config.toml
encoder_arch = "vit"
model = "masked image model"
dataset = "Sentinel-2 satellite tiles (TerraMesh)"
train_examples = 145000
image_size = 64
crop_scale_min = 1
horizontal_flip = true
translate = 0.12
rotation_deg = 10
color_jitter = 0.2
method = "mae"
mask_ratio = 0.6
loss = "mse"
encoder_norm = "layernorm"
encoder_norm_position = "pre"
encoder_activation = "gelu"
encoder_mlp_ratio = 2
encoder_head_dim = 64
encoder_fused_qkv = true
encoder_bias = "all"
encoder_qk_norm = true
encoder_parallel_block = false
encoder_inner_norm = false
encoder_drop_path = 0.05
encoder_patch_size = [8, 8]
encoder_layers = 8
encoder_width = 192
encoder_positions = "sincos"
decoder_width = 128
norm_pix_loss = true
decoder_layers = 2
init = "xavier_uniform"
residual_init = "scaled_by_depth"
optimizer = "soap"
beta2 = 0.95
learning_rate = 0.0031
beta1 = 0.95
shampoo_beta = 0.95
eps = 1e-08
precondition_frequency = 10
max_precond_dim = 1024
one_sided = false
adamw_lr_other_params = 0.00074
max_steps = 20000
batch_size = 128
epochs = 17.7
lr_schedule = "cosine"
final_lr_fraction = 0
warmup_steps = 2000
weight_decay = 0.07
adamw_weight_decay_other_params = 0
Rows from block 2 of the encoder, named by matrix and row number. Rows with one number belong to one attention dimension. Each number is 200 + 30 x the weight over its row's rms, rounded and kept within 0 to 999. All counts start at 0.
# q: attention query, key and value (stacked) (encoder.blocks.2.attn.qkv.weight, 576x192, the q third), inputs 0-47
# k: attention query, key and value (stacked) (encoder.blocks.2.attn.qkv.weight, 576x192, the k third), inputs 0-47
q.28,196,223,192,187,197,210,220,195,224,239,187,208,160,214,229,198,234,188,249,250,179,159,210,203,143,220,225,190,181,197,184,221,193,193,192,207,171,214,208,188,219,235,169,191,251,227,212,228
k.28,211,169,226,189,191,170,187,219,202,189,161,210,210,163,233,217,274,197,272,152,204,135,189,234,229,185,199,219,258,180,212,240,157,241,262,256,235,183,201,199,181,205,238,225,179,150,240,234
q.29,187,190,202,200,242,207,223,215,205,202,199,194,246,244,260,194,221,216,127,206,191,206,169,234,213,186,187,205,216,191,192,270,165,218,195,183,208,178,233,167,184,203,247,242,206,223,207,172
k.29,243,190,202,177,216,222,203,158,166,190,211,145,210,224,268,205,167,172,218,172,174,132,239,213,158,251,189,241,141,173,230,227,220,146,202,213,226,245,285,179,226,214,229,220,197,161,205,192
q.30,175,199,224,194,182,149,217,160,275,202,177,206,151,214,189,221,199,229,181,151,229,210,153,169,166,233,225,197,217,196,187,223,190,192,164,186,213,151,205,192,251,238,249,174,220,259,216,214
k.30,172,212,199,233,198,190,153,160,250,195,243,197,185,233,240,176,245,213,213,193,177,232,175,199,228,198,190,202,188,128,207,226,204,223,186,241,209,145,167,236,199,179,218,206,148,232,219,254
q.31,165,291,198,182,184,180,186,116,238,241,201,267,149,248,199,254,212,207,165,217,170,230,198,188,143,204,175,168,199,191,183,175,200,215,179,234,212,201,180,177,259,197,223,230,226,173,168,194
k.31,182,218,178,193,177,179,223,172,223,195,143,181,206,168,169,275,253,196,232,142,204,207,173,223,235,187,214,250,225,193,216,216,189,163,254,212,229,197,137,211,200,190,190,148,239,212,203,177
q.32,201,222,218,170,165,179,170,277,233,152,227,277,149,232,185,225,194,179,182,207,191,160,216,165,157,178,186,186,205,170,196,208,184,129,215,192,188,164,182,202,203,214,249,176,207,173,222,221
k.32,196,143,207,208,187,240,160,205,210,206,206,197,158,210,226,191,201,230,189,198,260,241,165,208,214,185,167,202,167,250,201,191,164,235,218,206,164,155,213,173,195,158,235,172,183,263,235,219
q.33,198,216,211,176,199,216,198,194,119,225,189,172,230,192,179,228,151,213,214,147,207,229,233,193,188,186,213,208,169,204,195,209,203,203,199,175,187,179,244,264,207,195,203,118,184,208,207,182
k.33,179,201,209,177,199,246,232,205,210,222,244,230,236,212,174,164,154,146,194,233,221,206,179,151,165,202,186,124,235,203,166,160,179,204,142,158,180,185,226,230,211,178,177,227,220,187,227,232
q.34,203,176,185,208,212,232,257,196,204,200,195,218,174,233,224,215,242,187,205,223,156,197,195,187,217,218,183,193,240,204,149,178,191,183,197,174,215,250,167,208,216,207,235,236,210,234,175,220
k.34,178,189,195,212,217,191,157,183,226,167,197,217,162,196,210,180,213,196,273,180,180,182,250,242,193,220,242,195,173,190,177,183,219,191,225,272,233,193,200,170,197,243,213,180,193,218,253,220
q.35,227,238,209,213,212,145,184,185,177,238,221,192,149,199,186,203,229,232,199,246,164,207,197,173,165,220,252,218,191,185,224,198,209,227,195,243,162,215,224,249,203,211,197,210,187,239,199,170
k.35,222,175,184,191,173,181,207,218,217,192,200,241,210,215,221,209,262,182,254,234,208,173,187,203,221,130,194,180,213,167,197,240,175,209,192,200,186,192,241,171,222,173,235,187,272,175,226,203
q.36,197,194,149,224,253,222,195,225,154,239,233,205,235,192,207,204,235,221,191,201,205,212,234,229,226,182,170,281,181,179,176,205,157,218,196,209,223,193,243,221,210,177,166,207,248,230,215,151
k.36,175,180,168,216,200,202,224,155,183,161,209,208,188,171,233,204,134,165,241,211,174,181,206,213,168,231,198,225,217,199,235,204,189,253,195,186,184,164,185,203,195,292,211,227,180,165,157,193
q.37,218,220,264,207,235,192,199,139,217,193,171,202,158,188,195,240,193,193,236,207,260,174,218,210,220,238,177,214,230,107,205,214,225,196,191,231,273,243,186,214,188,250,198,208,162,221,206,194
k.37,234,222,186,218,189,218,217,204,209,136,185,245,176,168,162,166,185,191,165,208,216,222,190,232,215,229,220,245,205,191,210,172,181,203,201,260,213,213,151,210,209,220,180,188,167,294,177,212
q.38,194,216,179,206,188,190,179,254,170,211,215,194,198,213,157,169,130,183,234,232,167,239,240,194,173,158,233,185,173,205,224,171,201,185,233,183,124,218,174,202,174,232,153,246,180,162,226,178
k.38,177,189,218,204,132,180,230,208,194,206,180,231,191,184,131,170,219,251,189,261,187,222,179,199,196,183,197,170,162,246,179,197,173,195,183,195,191,205,237,259,221,146,161,222,187,212,206,92
q.39,203,191,189,231,202,193,211,168,159,183,215,175,178,210,198,172,241,161,185,223,164,164,172,185,170,216,215,244,173,213,217,188,168,184,202,206,161,163,163,166,202,239,207,231,172,195,205,188
k.39,238,233,209,197,192,173,200,185,190,211,146,197,221,226,211,290,218,143,188,218,208,185,255,202,209,155,186,246,186,205,184,226,169,220,162,259,167,214,224,235,212,197,197,183,240,206,179,233
q.40,175,172,211,228,210,211,198,199,175,189,148,204,160,158,194,195,212,191,262,204,201,198,197,162,164,189,243,189,170,194,222,176,196,192,220,160,189,250,192,233,197,233,146,240,228,179,209,228
k.40,181,204,206,186,180,133,204,208,207,187,209,235,170,130,158,212,214,226,251,215,147,227,208,193,176,186,196,194,221,205,153,143,197,198,188,236,153,191,176,220,227,165,211,200,179,138,231,181
q.41,206,230,137,228,160,163,236,189,135,187,196,203,173,214,224,165,231,187,168,224,217,220,171,227,186,171,220,173,213,190,161,189,128,210,159,262,210,247,253,182,199,122,139,208,250,229,226,177
k.41,148,235,211,160,215,195,192,198,246,246,188,167,200,248,188,155,170,196,183,155,170,228,217,159,203,192,172,251,178,221,228,206,279,173,151,186,258,203,183,202,197,209,185,216,145,219,233,274
q.42,215,181,247,135,205,188,205,160,220,149,171,214,226,166,192,219,138,173,182,146,235,235,238,232,264,163,206,237,156,154,226,207,246,273,237,197,198,200,185,211,220,151,164,184,235,197,214,191
k.42,194,259,220,218,196,210,243,244,158,231,248,146,223,248,160,224,195,183,150,193,190,183,179,180,121,216,181,192,237,222,181,211,249,179,165,133,198,179,208,176,207,237,188,212,196,196,183,184
q.43,217,155,239,230,197,210,207,236,277,214,209,182,227,152,224,204,176,189,238,141,177,227,186,230,186,212,181,198,226,198,184,227,289,196,201,187,250,250,157,191,156,205,201,232,188,193,218,210
k.43,227,212,155,213,232,264,232,156,174,169,223,205,149,224,232,218,194,143,158,182,219,190,255,235,232,155,177,229,149,220,164,204,167,177,238,222,197,219,188,190,133,224,222,190,217,241,174,249
q.44,140,206,211,190,175,233,187,227,226,244,212,189,197,231,210,220,198,178,221,229,149,206,176,161,182,141,178,202,211,239,241,145,205,224,220,155,219,151,181,198,218,233,116,180,160,178,183,132
k.44,180,184,136,222,218,111,220,214,213,224,217,163,222,196,207,155,193,265,179,194,188,238,160,223,226,222,219,178,223,251,191,203,149,208,198,183,167,208,188,188,204,181,198,174,211,198,156,145
q.45,270,174,171,185,202,189,255,168,216,213,233,213,234,187,198,198,180,207,231,241,183,206,212,201,209,221,125,247,215,202,176,200,163,236,213,156,213,160,194,158,204,203,272,271,150,203,192,156
k.45,188,215,188,196,179,213,251,188,185,175,145,198,243,212,261,154,235,187,172,197,203,210,199,174,187,238,191,243,151,200,253,170,214,255,210,212,210,186,203,162,202,204,232,211,231,242,222,209
q.46,202,251,212,193,192,199,206,212,232,198,236,245,156,200,209,222,197,159,250,200,116,257,168,163,187,167,181,227,166,243,223,196,188,178,172,236,204,226,177,218,257,234,190,176,254,208,192,202
k.46,164,227,167,181,229,159,198,219,256,218,190,189,161,222,161,236,229,191,176,203,242,234,187,170,165,173,186,151,163,153,190,210,175,208,192,237,193,182,127,206,154,136,219,198,215,211,270,228
q.47,139,209,185,202,128,184,178,180,253,255,216,214,204,192,179,234,226,239,178,231,245,156,230,201,253,189,154,189,215,185,217,210,232,228,167,220,203,167,221,174,236,131,209,170,225,198,199,238
k.47,209,235,185,255,164,224,227,232,151,180,188,281,193,184,205,172,154,226,192,135,118,209,124,195,242,181,229,197,194,139,222,166,222,176,206,150,192,232,229,224,269,182,189,233,180,214,202,163
q.48,196,203,194,187,218,143,165,216,235,199,157,184,184,157,206,154,156,227,235,198,214,217,242,252,224,219,232,232,132,252,220,226,164,188,171,198,188,191,142,197,218,253,209,217,200,244,204,242
k.48,215,144,182,196,210,218,202,213,188,216,146,241,144,136,166,221,148,194,233,227,194,156,159,205,156,226,184,209,234,218,208,203,197,188,176,197,141,214,220,209,155,161,172,235,212,179,181,214
q.49,209,207,218,218,178,205,200,166,217,195,218,219,185,221,222,233,211,206,184,158,252,186,196,210,225,257,161,181,203,210,163,223,236,223,169,212,215,205,224,189,196,170,273,162,218,215,194,188
k.49,178,213,243,168,213,263,182,174,218,168,249,218,215,200,206,233,213,141,215,131,232,177,240,205,219,216,160,235,188,176,196,196,163,173,223,231,206,189,145,183,199,222,216,196,177,226,186,223
q.50,246,203,212,224,235,219,185,201,203,218,184,210,204,166,175,213,234,234,180,196,228,187,171,187,234,227,192,186,199,251,185,186,204,187,151,163,203,225,197,259,206,230,218,183,224,225,157,209
k.50,205,241,219,227,226,199,176,179,216,178,180,236,147,196,198,232,222,167,234,226,204,160,188,169,235,221,202,195,234,141,153,168,158,230,218,227,233,208,130,244,191,242,193,203,214,244,190,208
q.51,205,277,174,157,245,193,214,198,152,205,191,185,223,208,191,173,187,177,188,193,211,169,240,178,253,211,201,241,165,132,235,185,147,227,192,193,138,186,202,234,193,202,144,212,205,254,220,214
k.51,219,184,202,180,182,247,232,174,181,201,193,224,168,191,190,153,181,161,226,207,171,131,204,187,158,203,202,158,226,164,202,186,254,242,258,180,184,194,262,240,274,245,186,255,183,198,154,191
q.52,221,151,212,196,150,165,231,194,194,188,180,203,209,246,211,234,191,201,180,164,192,200,222,247,240,204,192,177,153,226,187,250,191,182,160,128,236,155,168,201,198,174,280,194,168,203,206,164
k.52,207,187,167,199,220,211,176,196,194,242,221,191,243,187,271,179,208,155,155,151,193,238,180,226,218,271,202,222,197,186,203,219,175,136,219,189,215,224,222,201,220,187,226,229,203,229,186,242
q.53,228,186,209,121,219,192,179,212,218,262,213,213,203,197,201,185,209,194,203,265,226,144,153,203,165,236,191,202,193,201,155,176,173,140,178,146,170,207,155,170,173,209,211,236,232,205,188,167
k.53,220,180,211,204,251,138,208,185,217,184,164,215,179,197,292,217,208,242,244,195,239,147,172,203,251,135,218,202,195,176,201,216,180,214,199,248,233,182,166,213,171,224,182,237,221,200,184,212
q.54,189,210,199,223,230,214,202,163,156,143,237,160,167,188,229,213,180,203,166,256,192,182,196,219,195,205,231,182,182,161,180,200,182,209,260,217,233,190,163,152,159,183,167,246,183,182,173,235
k.54,183,227,198,185,196,254,179,188,232,218,198,135,229,228,148,281,192,221,126,157,186,237,193,221,215,186,182,216,195,209,233,227,249,186,249,169,227,238,200,178,177,206,188,198,180,182,201,190
q.55,152,264,187,212,196,234,186,215,167,160,174,165,215,180,198,193,188,194,204,223,207,224,210,180,133,118,219,201,202,223,229,206,192,165,254,184,180,251,208,183,193,221,151,178,212,238,193,227
k.55,193,193,193,175,177,190,202,236,231,233,212,165,187,161,134,181,171,262,153,195,213,209,186,173,200,236,168,104,210,276,173,193,217,188,198,201,163,196,195,189,180,171,171,217,239,182,142,200
q.56,187,157,194,172,202,186,190,260,172,164,204,183,208,161,199,177,190,198,231,201,237,194,199,178,210,145,204,242,145,244,197,161,190,222,220,192,211,208,195,235,166,155,175,181,138,179,165,258
k.56,182,161,162,167,231,221,225,206,248,223,156,233,199,271,181,220,211,191,156,176,222,259,129,189,161,204,191,208,277,193,233,163,206,173,177,148,235,234,193,176,200,204,177,240,176,224,198,199
q.57,181,204,200,210,223,196,233,264,261,198,212,165,195,205,237,199,222,190,202,222,213,171,172,181,192,203,194,164,228,155,180,186,204,182,174,203,221,198,214,158,184,216,193,132,202,232,177,218
k.57,155,217,254,162,176,201,189,189,200,165,181,230,219,204,167,229,172,222,138,169,191,224,215,236,256,180,188,207,238,196,228,217,185,218,216,209,181,178,174,179,174,246,199,203,178,224,261,189
q.58,204,206,194,182,206,170,162,169,220,253,254,235,196,144,212,218,207,231,210,173,240,193,188,152,231,253,180,214,189,176,194,196,199,213,162,166,228,167,232,240,258,170,170,161,223,187,216,230
k.58,178,167,218,243,221,189,179,212,195,155,156,172,201,189,252,226,201,165,195,239,175,215,197,193,193,173,186,292,207,142,224,205,180,204,216,228,186,193,151,199,174,247,235,196,203,185,210,211
q.59,216,168,221,270,203,261,199,217,197,181,220,203,198,204,183,223,263,190,214,252,152,176,164,141,165,229,270,166,219,176,165,239,183,198,224,245,210,221,240,189,218,227,130,199,212,232,215,224
k.59,194,179,220,184,239,150,175,165,213,169,202,211,179,213,186,201,226,251,182,196,229,194,213,216,242,192,203,225,180,162,185,240,244,209,189,244,192,200,144,215,136,196,248,209,183,176,226,214
q.60,211,151,201,217,172,232,166,235,245,166,199,195,209,223,213,201,256,209,211,174,185,201,166,164,199,202,191,245,172,210,190,225,260,187,173,211,240,198,154,164,230,221,232,192,200,228,230,185
k.60,233,197,211,206,242,203,194,147,239,158,221,238,225,225,210,204,245,220,136,262,185,181,217,150,214,165,242,201,157,129,170,264,209,198,258,227,245,165,188,215,191,196,251,166,220,190,221,268
q.61,170,233,162,224,204,183,232,227,199,237,181,200,187,200,147,182,144,161,246,224,182,220,230,206,111,189,262,201,183,269,213,176,174,227,206,212,187,222,210,196,187,186,147,211,214,164,168,191
k.61,229,144,165,218,147,140,193,214,195,195,253,232,186,156,175,192,195,258,279,222,166,147,133,258,195,205,177,161,233,235,186,221,164,225,229,201,169,205,238,161,210,161,203,205,219,189,183,144
q.62,195,234,200,172,224,225,174,169,201,182,167,151,218,177,192,216,147,211,232,213,179,244,193,192,137,172,134,171,197,180,260,200,208,242,236,180,225,211,242,143,189,146,166,190,195,233,195,194
k.62,215,151,244,197,146,178,224,211,168,185,225,191,225,190,185,208,178,238,171,193,213,227,246,211,149,203,172,177,230,245,243,218,207,203,147,168,185,234,238,188,205,195,185,211,209,175,172,162
q.63,228,163,230,178,180,206,221,147,230,190,178,175,220,183,221,224,206,218,180,140,214,200,182,147,193,233,174,206,216,167,217,179,244,165,171,180,232,272,190,181,247,183,248,185,218,219,217,225
k.63,194,230,242,197,234,205,187,209,195,201,235,229,221,229,212,165,230,245,194,211,195,181,190,186,277,134,230,210,176,173,174,234,198,199,244,240,203,239,186,242,228,218,196,207,228,238,230,244
q.64,229,142,203,190,197,198,227,230,233,218,233,185,201,247,204,159,194,210,232,205,172,199,182,188,188,205,161,164,252,179,237,229,227,240,146,194,253,184,198,182,203,174,158,200,237,144,208,192
k.64,195,193,196,207,225,227,213,204,135,231,253,232,199,229,176,169,204,188,200,166,199,230,145,198,197,163,231,168,187,132,245,205,183,185,121,207,242,182,232,193,243,189,133,227,177,222,152,167
q.65,172,183,193,198,210,206,211,226,143,138,236,169,223,166,140,194,173,145,179,201,235,230,192,213,188,200,209,235,184,238,226,150,164,179,245,209,156,208,232,215,176,266,229,196,167,190,203,192
k.65,229,191,206,200,216,197,189,225,180,201,176,187,192,202,234,175,241,198,238,211,166,172,167,212,234,185,167,232,195,229,199,204,175,180,204,171,204,235,188,195,195,237,203,239,200,185,243,192
q.66,173,209,189,188,214,226,213,218,233,181,210,161,207,178,223,224,215,171,217,142,249,164,160,190,192,237,212,193,194,223,150,183,196,181,202,174,201,199,200,179,174,160,224,169,190,189,183,224
k.66,230,214,195,204,235,213,152,206,230,203,192,159,183,203,187,187,207,219,229,199,279,180,189,191,199,183,195,187,161,169,196,181,186,184,193,189,169,178,195,161,204,146,243,228,183,196,216,229
q.67,211,152,193,196,159,169,185,209,212,219,196,168,189,188,203,257,206,252,214,157,177,260,231,229,256,225,175,203,179,211,196,170,189,227,188,200,176,210,257,159,231,183,241,176,195,237,179,191
k.67,232,199,187,195,180,195,225,229,160,226,196,247,195,149,203,197,193,199,196,223,167,244,178,233,228,253,209,262,221,184,179,190,186,220,222,207,235,138,193,197,226,215,233,194,179,198,177,204
q.68,214,162,208,220,179,193,227,234,142,239,219,186,168,205,163,199,236,154,172,198,227,201,142,256,266,185,223,155,215,207,226,217,207,237,201,228,225,169,163,260,164,250,265,163,221,198,156,168
k.68,177,202,212,214,200,186,189,239,179,232,267,168,172,223,168,214,196,179,175,193,197,195,164,245,172,232,269,134,196,264,184,194,185,176,229,200,227,173,169,227,223,238,183,187,203,229,191,190
q.69,238,192,165,205,233,205,168,144,232,234,217,221,199,168,254,229,250,187,167,231,218,205,167,214,192,215,220,204,263,210,178,232,213,235,238,189,236,176,173,138,191,181,213,195,213,218,169,194
k.69,246,196,187,154,176,206,147,205,213,232,160,202,210,171,205,201,173,127,192,256,205,186,198,222,173,190,210,234,226,181,220,146,257,217,203,162,197,156,132,196,193,144,248,208,203,129,239,179
q.70,235,210,206,218,210,197,207,190,208,190,195,195,269,183,168,239,133,154,195,225,227,226,262,182,120,191,214,211,161,254,243,217,216,199,170,219,192,167,209,203,211,247,186,200,204,177,210,225
k.70,176,173,168,228,167,133,162,221,193,210,197,212,212,241,172,246,227,227,239,220,168,133,237,223,187,139,198,172,131,197,194,191,174,196,193,214,174,215,192,190,201,168,201,202,243,225,241,173
q.71,193,197,177,194,220,184,243,210,185,194,210,261,192,176,215,111,165,180,223,170,225,193,192,200,179,217,235,182,168,216,194,150,155,190,228,174,159,195,205,171,209,239,213,271,153,184,180,168
k.71,206,212,166,195,203,266,184,183,228,206,184,244,164,194,181,189,160,193,186,198,214,168,201,193,162,217,138,166,180,186,191,144,216,233,170,188,177,244,219,260,259,198,260,214,190,237,209,186
q.72,215,204,234,211,156,188,243,179,227,210,255,219,180,235,192,137,241,193,197,206,239,209,194,206,225,254,212,200,221,206,230,172,219,176,181,183,203,210,165,234,142,165,220,159,258,231,170,222
k.72,198,228,192,167,194,223,228,195,171,213,197,172,170,145,224,195,235,150,163,210,187,215,180,212,197,249,177,216,182,191,209,241,198,118,218,193,165,150,199,246,149,203,206,202,198,234,233,252
q.73,166,189,225,215,218,216,180,224,214,242,202,161,193,181,175,281,215,155,181,187,209,290,182,173,155,189,217,207,239,188,209,183,202,148,202,243,174,247,174,171,208,224,206,181,197,185,213,225
k.73,212,166,162,211,210,167,207,178,143,180,195,193,184,177,196,183,250,244,229,174,216,198,195,171,202,160,208,234,214,237,176,167,172,198,248,183,230,192,229,219,192,207,241,202,222,183,130,220
q.74,165,164,211,249,170,226,279,162,192,180,249,174,149,211,167,201,222,208,232,210,219,141,233,203,241,184,200,184,224,239,240,201,216,240,205,210,234,210,181,184,213,208,203,244,155,214,162,177
k.74,227,231,210,192,199,192,227,195,199,217,237,165,153,236,237,209,198,185,212,164,163,136,187,216,229,186,210,153,199,210,206,274,158,213,162,197,218,231,207,199,170,206,232,218,165,177,225,164
q.75,176,190,189,168,178,224,179,242,193,182,178,228,124,139,160,229,204,192,189,242,254,207,228,176,242,141,207,182,171,192,208,177,166,185,183,193,195,180,221,285,187,153,194,162,206,214,221,204
k.75,261,186,168,166,194,193,185,216,195,201,142,147,163,191,160,228,228,229,220,165,207,195,208,205,255,182,204,208,168,146,182,204,129,157,178,213,213,276,204,210,160,230,177,218,173,187,212,194
q.76,165,233,201,204,179,209,184,186,196,137,207,241,188,186,174,200,201,199,225,205,153,164,233,214,255,224,138,221,189,151,157,222,165,177,245,221,256,188,197,204,143,254,189,191,178,249,222,180
k.76,173,153,266,248,126,193,201,255,189,209,219,193,251,232,182,192,196,158,237,204,212,206,237,198,212,258,169,200,216,189,158,176,154,218,212,256,247,199,238,157,146,214,172,227,152,147,164,233
q.77,249,175,204,213,228,165,136,136,240,173,192,157,253,189,214,206,162,173,203,245,213,219,225,220,147,206,236,290,163,223,172,228,213,230,246,259,206,161,210,195,155,178,230,228,158,218,190,208
k.77,202,159,189,243,216,166,194,201,250,214,188,205,225,218,213,216,182,220,165,241,202,192,183,186,209,129,178,263,186,186,163,182,176,193,231,222,188,238,150,174,165,153,180,210,146,176,217,209
q.78,203,146,197,190,192,183,157,223,173,291,242,182,188,195,180,167,208,254,233,199,218,167,146,241,188,214,183,183,157,207,254,189,196,184,151,221,180,192,252,208,172,198,198,206,198,168,167,179
k.78,253,161,174,182,243,208,192,243,186,163,261,241,139,196,252,173,222,186,215,239,183,167,195,214,160,246,178,146,163,202,160,217,197,204,188,196,206,139,200,205,194,207,195,241,200,216,211,246
q.79,207,195,181,189,182,202,243,181,242,212,191,195,234,241,172,174,205,226,168,213,150,228,220,173,230,192,188,175,189,167,179,231,232,184,141,176,183,198,192,166,196,183,222,195,214,230,165,230
k.79,168,153,227,244,206,167,217,177,189,198,187,222,194,184,234,160,236,246,140,200,219,246,190,241,189,174,231,206,234,253,219,196,197,184,177,196,200,175,209,172,157,200,171,189,171,114,118,210
q.80,200,173,186,141,240,183,147,219,170,214,199,210,183,212,148,188,159,198,228,178,218,223,257,195,179,198,197,260,169,206,197,217,139,211,203,192,219,213,202,181,244,210,153,194,157,183,173,201
k.80,235,216,159,262,222,169,137,171,208,193,206,192,230,252,205,234,175,185,242,177,235,237,150,229,197,236,242,255,169,248,189,182,210,234,183,195,248,139,258,195,219,167,207,190,250,212,190,215
q.81,201,136,216,264,156,227,215,234,178,237,201,188,168,248,200,117,192,172,238,207,188,211,210,202,104,220,167,231,221,213,269,172,194,211,187,137,185,178,230,187,194,198,208,180,229,177,230,166
k.81,162,241,201,164,190,189,218,184,194,254,219,234,224,186,142,187,221,216,215,210,214,190,223,252,166,235,224,240,153,219,253,191,216,217,216,156,164,205,173,228,225,217,146,169,207,242,198,183
q.82,234,220,250,212,179,176,181,187,197,143,195,195,190,255,215,177,243,229,211,189,223,181,187,169,200,193,196,156,212,210,185,179,205,174,183,213,229,210,196,212,195,212,190,226,212,165,164,212
k.82,191,219,177,205,200,235,194,221,211,207,184,194,133,209,191,218,202,235,191,128,224,201,215,189,235,172,198,221,209,234,228,222,240,154,175,185,201,212,139,204,203,246,227,176,166,248,123,184
q.83,162,159,197,167,172,209,182,234,153,221,194,244,211,233,233,181,132,162,216,174,176,200,186,203,189,251,182,221,198,217,207,134,186,223,222,161,215,251,208,194,230,193,146,231,220,172,283,205
k.83,212,211,224,187,186,224,158,190,174,209,187,235,188,196,219,186,158,220,216,167,188,211,159,183,234,185,183,212,240,195,199,159,246,175,167,187,201,235,225,185,246,218,185,187,185,203,222,207
q.84,181,207,248,118,251,192,171,214,227,131,195,176,225,213,196,213,139,216,200,154,230,179,255,181,239,197,227,230,159,177,153,273,174,194,262,230,190,227,151,222,176,208,166,199,233,191,167,201
k.84,181,190,211,263,163,250,218,207,258,178,177,164,173,222,216,261,173,235,166,165,254,191,247,190,217,207,225,203,199,211,199,226,205,222,191,232,253,242,188,238,232,165,128,180,163,194,155,205
q.85,249,203,177,139,202,179,172,209,173,244,120,160,194,169,240,166,192,174,201,255,186,123,178,192,226,129,234,216,237,175,206,239,163,206,156,146,164,255,208,190,227,238,245,254,194,176,223,217
k.85,195,192,163,170,213,256,162,183,150,241,200,158,178,131,203,177,237,214,188,173,196,207,135,239,147,210,217,236,218,187,273,220,231,186,206,193,135,219,227,259,159,157,174,230,192,179,159,156
q.86,178,221,201,229,197,177,163,199,206,204,196,193,236,216,197,211,221,214,239,179,171,203,205,144,226,218,176,200,220,236,224,186,208,182,195,255,245,220,191,173,194,225,191,223,143,205,181,234
k.86,136,255,192,229,232,176,164,175,172,235,168,248,224,187,205,190,199,191,225,264,186,206,175,168,206,168,154,200,232,177,153,210,214,171,219,279,198,203,204,197,213,214,184,226,157,182,237,211
q.87,234,231,191,229,205,196,195,160,195,216,207,145,194,202,220,177,194,182,173,157,171,213,205,226,141,194,147,189,178,220,216,180,209,177,213,221,193,193,249,214,222,272,207,171,187,218,189,247
k.87,175,179,242,243,168,191,228,204,167,259,226,173,237,206,235,212,230,152,152,173,152,224,244,166,197,222,254,161,145,260,193,207,189,204,245,174,213,167,221,185,195,217,239,181,244,198,236,184
q.88,219,177,198,217,190,202,165,193,265,198,201,173,290,176,216,181,175,209,155,229,200,212,155,245,230,208,216,196,189,194,131,210,189,222,211,169,214,230,210,179,181,139,193,178,236,219,180,238
k.88,147,214,205,203,201,225,199,171,212,177,250,222,257,166,171,170,185,180,180,180,216,221,235,167,191,221,207,170,219,195,157,185,223,165,197,208,202,199,194,139,211,117,176,213,202,203,182,181
q.89,235,183,202,191,215,236,194,260,189,173,193,113,248,190,224,225,171,211,179,194,193,214,246,241,154,201,222,188,212,260,203,256,148,200,223,186,198,230,204,178,199,153,192,211,161,210,215,182
k.89,197,238,211,112,283,165,186,176,197,197,211,199,205,228,232,227,164,194,153,186,206,183,194,189,169,175,236,211,184,223,207,219,189,201,188,200,210,202,192,206,208,128,230,208,215,237,224,210
q.90,203,173,189,199,208,180,202,201,189,193,207,209,204,170,171,233,186,218,182,203,185,222,195,219,189,224,216,200,149,146,170,153,128,216,201,171,209,164,177,178,226,144,157,148,213,214,174,175
k.90,228,154,165,189,220,162,150,242,219,165,237,222,206,222,204,213,112,259,227,228,243,213,252,174,186,232,186,196,205,218,208,161,234,214,272,236,252,182,173,185,193,189,178,195,225,198,195,215
q.91,140,169,229,174,213,240,204,204,212,212,223,259,157,183,272,191,236,175,190,172,189,110,208,182,249,163,169,171,191,142,206,179,184,173,200,179,169,170,196,197,164,180,127,182,203,206,257,246
k.91,208,204,234,161,159,226,236,203,189,184,260,210,202,253,263,184,194,223,206,152,211,174,178,193,194,241,224,181,215,195,232,172,163,184,171,170,187,166,214,185,180,237,133,186,212,208,210,191
q.92,183,256,181,238,187,154,210,209,234,193,246,236,216,207,194,181,235,177,178,163,191,265,183,211,243,172,214,190,197,182,219,186,239,179,198,168,190,185,176,213,183,216,231,128,236,183,209,211
k.92,116,190,267,201,186,207,184,222,174,152,209,225,207,150,209,193,184,193,201,254,228,209,202,216,226,163,210,175,203,217,210,237,216,212,204,194,156,133,154,245,185,243,190,204,182,154,273,204
q.93,162,273,185,217,175,178,219,211,206,161,231,174,216,180,196,200,230,218,189,188,252,245,235,166,178,224,211,181,228,203,190,166,226,246,177,255,167,203,185,189,203,255,178,209,186,191,213,184
k.93,219,216,180,225,185,197,216,193,196,194,160,255,177,181,208,228,226,235,220,202,185,176,234,182,237,138,220,236,217,218,219,164,182,214,230,209,177,235,167,221,200,243,178,148,202,192,214,232